From a checkpoint of a small CTC audio transcriber: log mel input, 6000 steps.
Rows from block 9 of a small CTC audio transcriber, named by matrix and row number. Rows with one number within an expert belong to one neuron, the router's apart. Each number is 128 + 24 x the weight over its row's rms, rounded and kept within 0 to 255. All counts start at 0. Numbers have three digits each. After the name is the row's rms in percent of the matrix's.
After each expert's rows are labels from the 100 clips, of 14848, where the router gives the expert most weight on average: "loudest band" is the band of the loudest frequency at the time of the peak. Only what is clearly more common there than usual is listed. The data: short read English sentences (LibriTTS-R). In brackets: how many of the 100.
# router: router (model.blocks.9.mlp.router.weight, 64x128), inputs 0-127
# up: expert up (model.blocks.9.mlp.up, 64x128x128), inputs 0-127
# down: expert down (model.blocks.9.mlp.down, 64x128x128, transposed), outputs 0-127

# expert 45
router.45 080:131129156158131105124106138200122135115099132162150109154142158119157127102123136127129095097097132131095078111142095147128117088140097118132106085181153098140144147150147113103123120106136121132093127108131132143111149135103143151128191082157105171156072121118137086103113112134193078123126149150125116135147154107129116124129104127112133142122146142115175105119125123088090113140126
up.0 084:171105123131103137109098143123118138104131112107139104124153105129093118130159097141138110170137153073124141134130120140149131101141116132131153100119167115190086130121134158157172165097122162093129134104118147090109170153134108126148130083128125107144154149143139121156091166143131171107083124095146162151160107135123108140118182123138134153133135069154116075161138105124141128120149
down.0 080:157124100168140101127079136152157194136124120132143121160157087124127126148178148140153131130114108144156102170140133133131085155137086158120125104142155138134118102133121088155126120136153103091135131166131093094125144134142137129111109160128096074142104141065142126134174136110130129143101145142146129150110081129120169117125112112080115154101091130127103099121119096077126105115139
up.1 085:116077155149166099143157102159110134115136111124125158148111106123153139146116120155131106135124131122132148153161093115135125157154128118154184093095146112094156157133152162127117130153062114129121130120065119157143141136134130158143110108155107136152108136105098149125138160126105116097124151136153151111161173108161168088170153113136163110084142139123135150163135113100140078134091
down.1 078:146093090114081108126092127128141107109125157153108129118119164109104139108113105156106118163145146120181119161104114089101124146097130156142133109148165105145130115096095144138142200152103120121100164140164106149097149136113144103111127128109135096099181095178125096146146171121120134140134138129140159149123141108133130158138130129099112142110065096134161080140094127126143147115122
loudest band: 250 to 500 Hz (36)

# expert 24
router.24 116:141149135090147139147142141133161165130139119119161122117128145106120114088116128162162134154123131106103136113147116145121112091159106183144096128093129111092124153101153115172098139122101144124154157159151106108102074148111137083155103111184126124155146133147127119110152095111137106117115130143159117107137117173081118098110141122158165141103143098075143090154159116168154099103147
up.0 090:141154133122114124109150121139137132131138131106093139092169120141146120148138138135156153136115178125149097150158113122101190088130120162142141093147128113133157090094128081088130119134062140122137135152102125134125134102144133118167100130125169151093123142099116116191135155128117106146135109133125101136084108130147105154141087134147137112152124142144128175136089145120076126173068
down.0 094:170105145156153194131124118119081137131143097154094123138121111111104149095128149169125137178094132098084116116118165127182090134147129122122151104144111147147136130104150152161141156118136151163080137107139153112110119145130134123159093111120100098165105117132128107155144098127102127103147166105103167137112106103113148126111151092137137159098135095154116099131159108084124112120175
up.1 104:170129109099167117132168102165137121156124085128105118130167102139107139159157160127121107100131161119142086164135130090114111079168127127123103124116154139102132137119104132100149115163121107112121118149132151111120150125082137116166125117096113102155128096126130133193123131130153171130149084097153116111104159117137089114135094122136146147174175115182094144119117121123124087161120
down.1 109:121082170106170148142117132146137098131177115143120095177130172053079188071103169175127115140159101114140165141144108118120134127139119135109129118135171104138131092146140126128161159131143125152121157095126137121138143131102129122163102141142113118121153074103111114113132124135090145140125132118144120135110142120091121143151127093104104120129116091139129139126112116069137158113131
loudest band: 500 to 1000 Hz (52)

# expert 29
router.29 085:122083138114134122151117139150129147151094127118169133149098165118174120125131199121143123157132117107104093165138115152159100085131116117137110081163161148159085100129163162141130132129150085130140129155136137111108124068129153118131175092095122144129099107119146128143091122105138120126142161113131122148121133097160133131131123090111083127175150148089163098128105135089103117112117
up.2 110:120114170142142122143159095127138147141097147184115150162106161102160124124106152078107125171084160136095141123136103097152139074094120118137084062115140149110118148148082153133138184131089091095148127121140083144098121077099156126166130131115146137143099126117115138115127123142122153132111164128141166141118151118114161130109141122120113145132121127136121145107093112131081128143126
down.2 121:100105112129127116137159102139139117108148153157104124171155108135118131112147155163126140101145133129147149164112077112143120142109094188130108124156123138099111096160132100120146145129144100126175140150115124093144094118091142150127145143115119134137108152110141141106152143132140168152151134117124181079140105163138142111087134070127066153123117113178167123074132140075123126139133
up.3 095:120102138138107109134129128114088126118088181083137132134117130132120138111116108123099154132120145087148124147083105129124098153142138143108149102094116084143121116181119110121115106108133103141101129113098169117143139170130133121200137133147163145163131113104148147141150161144094168111143096135101110086086154104158150116154116177155109129154084126190149126122127139127119107121165
down.3 090:115134109181139103137153126153157100111070163123144121101121083125141144118161106106137164160140142127150086130126099124110145173154108150132098106136166120125102126131147115088135070146151132096096125138131142169080130053102129131140135119117122098146150123124150119144136127119143135099149139095154140104159149098156127140128131146113117096138117158073140120121116138063085116127143
loudest band: 250 to 500 Hz (35); 500 to 1000 Hz (30)

# expert 16
router.16 131:137082123126098105088131156107184116115158104164138139092089138141144109122169173141153114135132105161115146096142136167135093134151122123130109153121117175116117106158115153109123120141087101129149137092138125172132136153107111122090086148148112142158168086141127147111155132134075112107134131104159125138116146161100117130119062114147156146111125111115101103135156146123178095125109
up.0 104:108122110153155101120129145113105134153150150135132101078124096126109105137109127135157123120120124095172157077107155144099095180108141096158112126134135173130176180117092148134165110156112142133118097098140129090104127126108094151095093140098160130105128116116127108097127096125105158141141181139089087111105107125126167148095147140162150157103128139134175126104107128161132146125120
down.0 107:131131095114150157171127159129126093107068108109117134184117119095126137169174190164162096145153142160129116134135126130165107114118125135119154143106114120106122158091121156138140143149122138113134135126141112142118100110128090142143116072128141126106127093140107111164116138123129110130143169133102156110135126121124158115114111104116155121077181089184090136178084128137138111118115
up.1 097:114104149077156160098134140141106138104123139109110128090149143125137120088150127131123138105157158125102166169111127138182143132158160086175123159134127134124114136099138132118118180162108118116123160144155082093142127167091072135154129125085153125122095134085101105139134111117131078144172124124113099121141129104155112128087151129184101128120129127140140138165119114108100112102145
down.1 100:108097127151136100137120160080073144156135163142144125174142111155085119098138115138105148094150114142169135142141126107167113095121119089147113116133175138120101125106115117146102161150143104172120148120127125107132088099131119144163125137080132103121108132164158125118121102128137136113115162152109168153140099127139126170153173127123122163071102158125120131146146084164080105128104
loudest band: 500 to 1000 Hz (50)

# expert 60
router.60 145:127108115122092118136134140130147159132170121125145109138163155132080130140140115134106128133146139190126091124186153110116115147100082113099138127124113127173170117142131085153124154133136089085119101125095151129096115170127089153155094134144125092134127114136168128121136165144069145120092158169111129107109099128176117130099145123101147118117120121171106092106149131141120166107149
up.0 093:143154122138110104112133135156149085137130152141158163078119175128111108144114152137097139094128119142139105120120167118132131118126110141157163093078154140127162135095130128135123125095078137066173160130139158168128128151092127144113159137132147105139155124103132133106131095144127122141115094136113090153103112129150083118094109124112193156169114127122098112078160094125140144157108
down.0 089:147122137125142158148145152136159100130130122102152165119117111101101138173107114116144174158147131129139143129136149129108116164120160124103101102133097147103129090073086119108115089156090075120132132154130112116136112149130133120074167104137130151154157143192106143135113139112138132119108168107107121128107103112139140146109136097084131150084151121161153073160131097161160102151112
up.1 098:075123142113101122136163112125092135153127147160113102127126074126126150083127083169137160126114127077113159158153111104124123134139146144116140160133126113141155141143159124138151137163158144092115084103118129100138101155166157130056136112153102097137162151140146101123099128105152130118119126146120134135111159154155153103096130129142094131134178130097163124113150116195098130124121
down.1 098:104075119100115154152098093154080105173098137139114133149131170116155134131068133136142125128132113149133141143127147169146145144142155129188158110138131166119153119122154127129143098122116149137125130140114098118124151098112123092159160173097082099130103142113119136167135102109179182113137091142138123116116088093112109135100123108156120116099146126128128143112133147094166180132114
loudest band: 500 to 1000 Hz (30); 250 to 500 Hz (29)

# expert 9
router.9 119:127120107131145120130093118133107088140108166140175144144107150132090151116144127134125141147140100166129152156091098133154127130147165138158112137140113101123158159139099083156125126123087074129143133100125129107143149135094093090152097123070169131164157144112073105090110135145149167141125098153137157135127143098142180113129110144143130151114110089108122139160138144150162092119093
up.0 100:114180107122118098178148134125089137137088109137099138110160117094144138151079146131108144129090135164161115141107139169113128104124129104106135104087162116113164166088125113163131131172106120100158098130120104149168175152131143120088131144128119140117150140129134154092138122154144116131086163170121154128161132104107106150173160132149147149153113085116095125132115130155096129146096
down.0 101:155125145084151126125133107119188160127148138146169111143137145124147140152101131076125129138120134119125073144106125107148130154102111164142116099132134094097104153141171098151148077133107166155156114122126137121148142133115116117190170129104154137159107100120145124136143148141150135133105161117115145149131100098071136129114082103107154097142143154099148050120141123120151121115104
up.1 105:134137129114078107132108151136101152119152128108109150122152133126148132152072172140124125100108132133121136093116095095168120156140135152091126106119137108135124101154142109134156124106166101107123109088155104185173178113132152130133132085161113163146104112154140104157115126062127107108079117167177117090123141129131136123155126145136138180112146153128147123120113137113134095114081
down.1 106:118158163141135149124130145166107128115172098182164128148170083144121134136121138145124127096124139131131131099159114133111109145096095137085106111082108157124114089121170087123152112163142174132085107119128119142169129128134176102148141129129090082118143091175149110087131135104118130120104121124101131144150149103139131131161118089128158156140155124094186117096127109143128138130155
loudest band: 250 to 500 Hz (30)

# expert 12
router.12 113:133123118101119120113108102131124131101134132059085129111146138103151113144160107120105141126161091160097097155150135157150095133148117146132147072104141107098160161104102162125172092121110138150143101158106108168133177140136170139115146079121090104098115121146135101124128109081109169132132153089122161145130141154145096178122155143140123184128139128122130115146150141113119108119144
up.0 105:095107138139125147128112147176108125167108115100131142078115145131133208112138118118108102074133128123116148136127148126131104113118109124126129118126142149133101138138158128152130149160136167104125152118135158139126146089143117163129139130072134189153161156122097108109113112113142123096141121146156139112136163061144133117131080109160132158193150149118129161120158162101090115113115
down.0 113:175103105136117138125120072110131074115110132113146131150145119120102151107125157162142144141145181132126137069114137152111096151161086113145135135128171116152119121180082161164135156137158145112121163117144075124115128172124084099141110102104109136099132138122146163103135179138132121112098162110116109066142153126092130150145113107153137134151130145108116110116112121111110150122148
up.1 092:122130118118095127106147107116161095149110153172099116099081138128128119118141151081126132155091129136114117157140136130110164107134143122144095116132105152151134116139138172106087140155181119132146174115143127179107114116135156120118140120140132103094125156137124112129148135176130119104123162105097134123075150153100106149077102120137144128143093119123121090081089180133199122141121
down.1 092:086117133134141113143089107120106137145094153109133106146116102154131141127123143178114106110130126125118124143107143162135142083115103162118117141175134081166133123118140098138152131120135118118096141130102125114146101084142123102099145146143183126134101078141131158207126083111142158132135118064132098127145103139073117115136143111085128110147131147124132143092119132158164109183123
loudest band: 4000 to 8000 Hz (85)

# expert 57
router.57 106:160118126134121126150130126132076119132142117110104096148166118144133145139116110140128092105125115090148163134122096122128115131119131157145118116122127151113118167106126107143121120139169171104108177099115145114167120136154139130097103106167117185147082121131155082087130140115176087200146084149151104118163149081136124151111146143112141129166135150111160160138098114111113136162097
up.0 096:089138107111115130112149100160129113144122138125129147157109113134098101150143121089162113071111163123107136140088104079099064131135112166134179140107124142091111085106122197124150112138149090107114134149107147078120155109152165112103147108153124153130131151124149160129166103148118147113146121151116118083106126139169129150118140131108118152121175167127145113121110153145120146144144
down.0 098:147120158105133129117121138159124110126145137143147136160138134145158092173106112119138165167146146133057117140107119135183108117132125130100118158148112128090169123129150112141142134154093133114101107108153147120145138122129142157099157110118127113087137161104118112185092151155106101094121124096139161095077109125122139106105170108100128160130143095133114085168187115113099113124159
up.1 111:145128148137172120107075156144126159135111125154126085114112092154157127117132107142096104163104119158142138162121097129154159118109105121141106146150113116142167155135118115147155150119100102114086140110120143150115090140132112121155154162151130093115098138082125079117152138131151087147104157135134138146154129103093152065097161138111082121142096056111140125163159123128129145146122
down.1 109:128105121177106149139153088108126153118076133130103141116153107117117115110125156102128143151166120144179180170116143146119165172174124130107129089146106132137111140121109114135121176145118106175107158119117100117094134116100105159120101148168104096108145110108099130097110114108137149161168142150118139137123140100152146129154138105113129150130100155132118136099101104093108077188121
loudest band: 250 to 500 Hz (28)

# expert 50
router.50 133:128120089189094173127090176135121135132119110078133152151096112099132150087109141132111147125068137152143145129091104118142141116095133148088142174136144159149157132128104153127167130138164113083100144120156146118117170106098150136100110131129143155104136095079104145115152155114143135095145141123114153104125125123106140149120098115167142140095115159166134095123130136142134099159156
up.0 102:151088178116138123103112098155138163142172103118121130109143140121138128158129127098100164114137130147176129140126119146132102138119093120135097151142132132130132137148146072164091176114086123118139114100160157153127120129114108100112104146186119162142098113156109107120158140134157144114153104095116119106149069119123087123108125122137140123195092137109152146110107099102105154166164
down.0 103:136120150099150140135118136115159104104130148154134096068144119105121072127159109125135101136126152169125145182125158139085105123108184115119122146139115145141123121119130134160107102075149097139118131121092113130130104117128093137159132178153109108161187144151133084117113148165081144097113119129118116128091119121130125134123127164159075133123107149115118063153152155115125128111111
up.1 109:163176119148123120148113119160123135150123140141101131135068093114093148084142106168142115119119112144139097090138158146091166145115091099134056124133140114099117140123147136159113096160133139172083123127150135121105140142141149142130129122126130135073131107099141123090141125115130091133131159141122154159142132142103122122113206125140123105139099082129126167129145118101172141086121
down.1 109:129141141080143098116130154124092132139134128129162133139117137084161101134121131192156171113159109104134121131139109144155149147086083149105156159125138144141101098111134120117115126138136149137120086125150131098124131096108095102093101113133108138136102101137152149144167129104176158123144108133126108136112172123121110150083089071163130121107107130103132174140111107193116085106140
loudest band: 250 to 500 Hz (35)

# expert 37
router.37 117:143127145130138093089145170147059101121166107138134098129155117121106138155140140135164125150142149133153123162110087140114110143162127122115139072114149087143086100147143159080143131138154136123150169144098150141116112138138085143164073130163143137126120133134108103144173167155083088165102154105128114126101120109105167148129123117130100135120157113128138159150138145109141117096101
up.0 098:170144097151131143121110097084145129100116176136089140142128106095132118103156134085142097167132173166097083129117114139143138137083079097151099135132169115120139146146141141142114139148148088162122160113106128165119154107134128137131112123142135149158091146121133159136102165147103132135126147152114188147197152121128148116133168121127095137096119109129096097142091118118150125134152
down.0 097:105150128105109163145085159143101095106118132114160157134119143095108127126137095101146142193149122124157145133148129152104133120163130098093104110137140114160159169100070162125129129157106109114125119122119144128131123138113097109088120082129138142157119085141110132178111107137112140155145083133121132159144117126093114188109166154100145099145166102135116110148086127096141160154141
up.1 100:127120127114118116169129146142123126097138080134089155110137145121151133156098131094084113081098108143134091191128105161094120128110111133114153119083141154181111128154122079171160144139105155167143137114168149145135089117131126127148127086129108123110119139098158122115151110142115114091118102140119146127145115144125180104115116156109135170165148167085134135159116174113110116116139
down.1 098:128082164116115109092102149126101163133172096105121118114196165111091090152129143176130124136138118131118125138164158101145147158154104179150157136113151121130084125152138117119141092114125136177132125101135108138151145139118121176152151144111157097184070110131126151124146124118153131097129083109152092089131138118109128118108128133147134099138118148138154177113112149104126117114112
loudest band: 500 to 1000 Hz (25)

# expert 55
router.55 130:105153129114126134114159123086114172138144066125136147148157110114153142144109166131119170116123142113134120111115146142157095150145103139089124145134112096139150127094133123082140127119081103107159113158137123136149130171091145118160112117101121108122097099132101132145166176102163129082101145135115144108162086099128103154120081135124176178113136134143128141140136129164119170179117
up.2 102:183180076172114144112168151102159141160138108105151123125169099159073093116172130154132114132086134094122153122108133143151200132092120127138083164093113135128128127114118124104142129135126147132092177128149152104143117117123115110133126110127146138125133147110134139121136116147131094117101153118154127144120127122122134111075151097150130129155052112094110111130134152145137116113117
down.2 095:173123152137143146172137117152146097100139124155165118133114113161131162135094115132119141125114137133121130158162154160135101153092142130112139105125172186111103123163108098148099142115133080116116151135089135112109155066125143138084139114111135149124101091161116069110174136168107160114124130074125092115113166113130140117147115153139130165115107138169112121118093116137123157102134
up.3 088:121151114101177128180104148094170114143112123118145161147142119152138140146160123113098138127118111116151104125113141162140138126167109140130119151124097130158138192138058133167122135136149150117123114178080077120110124150146154101149091110107120130121132131103098114155134130140148092128118120128143102122132113141142134085142139166093125123170096095102082072158131096118128150128097
down.3 086:176122135129151153145141130148179154088142115147139141138104142165145140171165146124144160103134124116101100118127116158114104153124166083140120100125115134152089157131126165178126172123128138106096110129142107127114132127146161097125174056138087147143098082174068129137127140112103116117096136092092145124127132113133125128104112136134148111128124156118144059140125114114132129137137
loudest band: 500 to 1000 Hz (25)

# expert 62
router.62 122:114122150133134136121188096138181119127157156137155126123076097115110141149127176127143138156137147130119117125129146108142121117132117134153118119103173178101123120111104115106132142101137138133118170123091135120078130165127096138118131127149136146150137093118096136132155107124078076091142096135127139113122147119164092092078155169112125087069142132172151121132104121128089096120160
up.0 108:150156146139095149144131086119100084125117130108133167109129129100116160151107108077101143133160115175108124112161118098108096130102129173136074148143146136165127090143090114140120123114100097100153139172150134138118162112085137123140129153108123111130133124104177155127115139121129109150137095116116162134113110145143117181132117107109131148156109148104142110106104177189115164161099
down.0 101:126133122148122131120167122100135138152149137118100136119092155103104126141176137136092176107109162104127126132102091104117105135102094104108178134144146105177128102136132113140114130108157104114088103145144132098098130152116154107135148154083091129123131095098144123121145160181097118136158215111104115138101115138129119162138168115131106122146084117132153152114155119122084089137125
up.1 101:163156107090110096124124142133137097137129135174114114073142149149170111134124095159129082105150135078183120154151150115112145101125119109116158161139106117098105161104164114174124118143138119140114158128147133096134124149106137092128136100130105105097085166109153168101100131119110156145140124100134083155157132133103118132152164123172113125118110171106133123146093088148121107107113
down.1 100:113120147098108150116138121111133144103164158114056131131155189085115153108108123112101183162113139177108126105127149117114143111127125132106100111146136167145158136123087123134081143134133130118130106096097166114131108152123151161165129120166083137098135154133146134146129110143145116093142167150086189127130124132135096175105127118123136140100122097106134124126136067132128138120155
loudest band: 500 to 1000 Hz (44)

# expert 14
router.14 132:112119164114100135104127097136085109132180112160109119167102119127159136146128136122117150095134112173089128130061143107118111154128133151164129127109123117148132086152176147133103142104162139093128135118144130134124146142157137158139160147122123100116086115113124146128168116136138145085123135109107153110115103155079086114080094113114163135169159159106150143093169135131161174126135
up.0 100:102136103109124100146149135122129139159134124172077112149146066126119124153097124147148152127108124111143133087146127163138129128177165146123084141132127122105059118117135056159084122164126119157118143158150132161109126119145102130181124152145126145191096152131121133136119146130120114114112146097166128069117136141110116088151116108137133129120111119128138077133126127119146143133090
down.0 103:102102113105142136131172124143108105147124133139174165134157130133112162140152096125133064100117112126141121125135134093097163113132133066122090138139132105133123123087102111099161146149164118138110141085156121110149102147089126185131128144136173156106132124126144120161120142107133137147164137113136121202149113109089139119126149103089151124154134110149158098096114168122121116177125
up.1 091:152181120133084142143125107120130133161134139139146143134092145137104141115154142176151110103116120108113099126159093102139128104131087130114096110111178161070104135128170164143093091131166096137151173106132097114159143166109128143153141154138115122103130100118109159118097117091106141137127161157153139158163132113129119104137095089083120125120125164095114074134132141137127135156101
down.1 091:123108179132127118072137145121147101162144127146157110091101120118140116100104127104178146136125141102115129098200142121135113102110134079115143077150148133152165138134093138130142139111119114151159160114128133118129166114140101084100136117123136134141174170148149121075122121121114140109123109136147126148133127144167159083107161135158101143154069128105166128150100149125106096145145
loudest band: 4000 to 8000 Hz (79)

# expert 48
router.48 121:139119137123163148118115102088144148094123129151133136145160086124131092149145163133111129135145183125116133113075096112136100172155133087080133143105138115154119159121130080189131155142155139115105114118116147107099145121120142090165153137124096083158141126119096117103148106155121114153092136126121133105146127119106095136117167145147108127203111086125166151139111128130150146135166
up.0 094:080149114107147155162184153111160100095130124153134119089123154134137145142121140131131150087101121142150079108117136120132096155116094145105094106150150128107104116145082137107124091090129129106127112120174087145114150107144110112156188142131122166126136128144127148125142145145149144147119104161156098084094120150152116084164141111114099115162105099135099094095146154135164163121122
down.0 094:176135126131131174129166138141123163154142100113122120127079138126134112122159150131118181135112156130134085107080106112110090108112109159098091141148117149164122126145151144153114141081147115107109137126112128134117135149107167129153138109180100138118093071117094116166129112146120103083127160094100178131103133117111133106101119114147154130136148098127112092147093148119127171178122
up.1 100:156150172110136155107138107128135168135102127142131111134155099184074148121146112130145115135119147115097116124138140146122163119115153141138098133138086131148165102090082113112179125135122121157120098140120148126126110145116176138121115174121129119077110125129108096121133194067149108126129117109110108135067125154111153161130080192134138142104137134137148154121159145121110137130117
down.1 093:155170096167143145076122140099131130078097127152137115129132143125105119069131124133149126139111126096120113085156141149172144157118097146157145123107137147138148073123163078128125085120137165113135145133136145162106079116178136085106097135132095108138147138149171156117109130130147145136143114099148089176130129147123131165119131117096138116109155118122161165140144095109149092132129
loudest band: 250 to 500 Hz (50); 500 to 1000 Hz (25)

# expert 30
router.30 139:120133110152155131129178127098097121125088114115105171169107128109118109142137088094101159167131176141136133090139148135110126185112136114099145166144073118140160148132124128145135146126121142129106106151156155161155096139109106163161100134140134155091095165139162097151148131108137129159148101117149142122128068118099115140152171095124121106091144110134092094158146145134105112136117
up.5 113:132106144151175131108112153109115112128179114141130169129147157175113091133118154119079138093130106090113102122133108074132129169108087126102131136111127067157131139171188117109137095141127128130069147134141155093146147134139115122173115122098106128162117141160161150088104150132116151136137135122090155122115121146135121091114170132118095119110150115145135124133103114113145106163154
down.5 118:097160099138129132133178115112118147128099179117107117098152139176164118142149092109078142105130136124118148120138105144116138066146156133123109171115124112109088118163126125146102119121136127137123112124124117093160166133100148145153131128141151157123119179146133134104133120122155118157148123127110102175107097141178145114124105154142112090159149109121094072095121165133144144109064
up.6 096:151083116094113142119149148103176156166152150069116122121128075118136143104123138107130126137080161130083123134115120104138114126120108141150100180121124155118113128106113139142113133114132145100145167095101165113152145154094130132113180129147129157135143117114126141116167075133112135123145146171060156154118083135180160155081113153116115140123129124129132118132162133163141117126113
down.6 099:172097119161118114130126135158158079171134101097184102149120156111136151135108138132139076097115136134147118148137159112151138143124111150129127189139149149121117114167118104130156116062109090126094123089118142119126085136134115180137120124092147165166123139093158144166099143168110132126096104127135130117149114149131127119121136145154167128123110113171120123096119141081119109103099
loudest band: 250 to 500 Hz (39)

# expert 49
router.49 138:157154158112114108204129147101110122144145094158103159122129107128115149126133168117137130098127106122111155167112174137102119174080101110123131117123165147161122079131161116175114135108151151115090092127175134156153096124122114117106107161131110127146135150133160131095089170110095161102107140133088142124136118154099159085138143105135143121126118153111132076131118128153113128105128
up.0 105:144143143117139114116108138132109115133120124107136134138116115161167095127089099152124085152155113133174127115152093121141132123112143138101076128182110084124109154119156121137155087103122137153172143150122142143155109096141174165147144093105100064141111155104156147114117162098128143113113130132151139125090153125097132102186083146171122125113163131162121107138089124106102141153135
down.0 106:139129086165129138116127143168110110131105123108153155118140158140126126107153130153129166168147145088177111124082147138142106133137166128128104183142137147128093113112114096144111101157118136116106161109121149154120148088113110118138137093157126144107092113199120141131156142128117125147128160080109102088136113077103077134129144155178109134126092152116123147166142104151151162137136
up.1 104:113133149125123135138169120123134101113112124118117146092153096167122173122124117120104085112139137124101147141104141106086125137163164131139166131154109112143088109157098111131085143114121140083179123151142143079095139117133097188126160149132145142123128136124128090147144111134103115116131113124138152173089142123140157092123088158085116165159102118125141143148184113100120121113065
down.1 102:116124113124100109188124139084072125154150118130082156084136105130145131139136150101106098103119147169123155122127141120149174125140130113131144166098122103150132082116185116156098133126136110155138097157135120104119171145083095128156145153150131106117146117110149155135131082140113132129160117100118091156132151134129171111091137145127172089133124120104116075109147106122122105152091
loudest band: 250 to 500 Hz (25)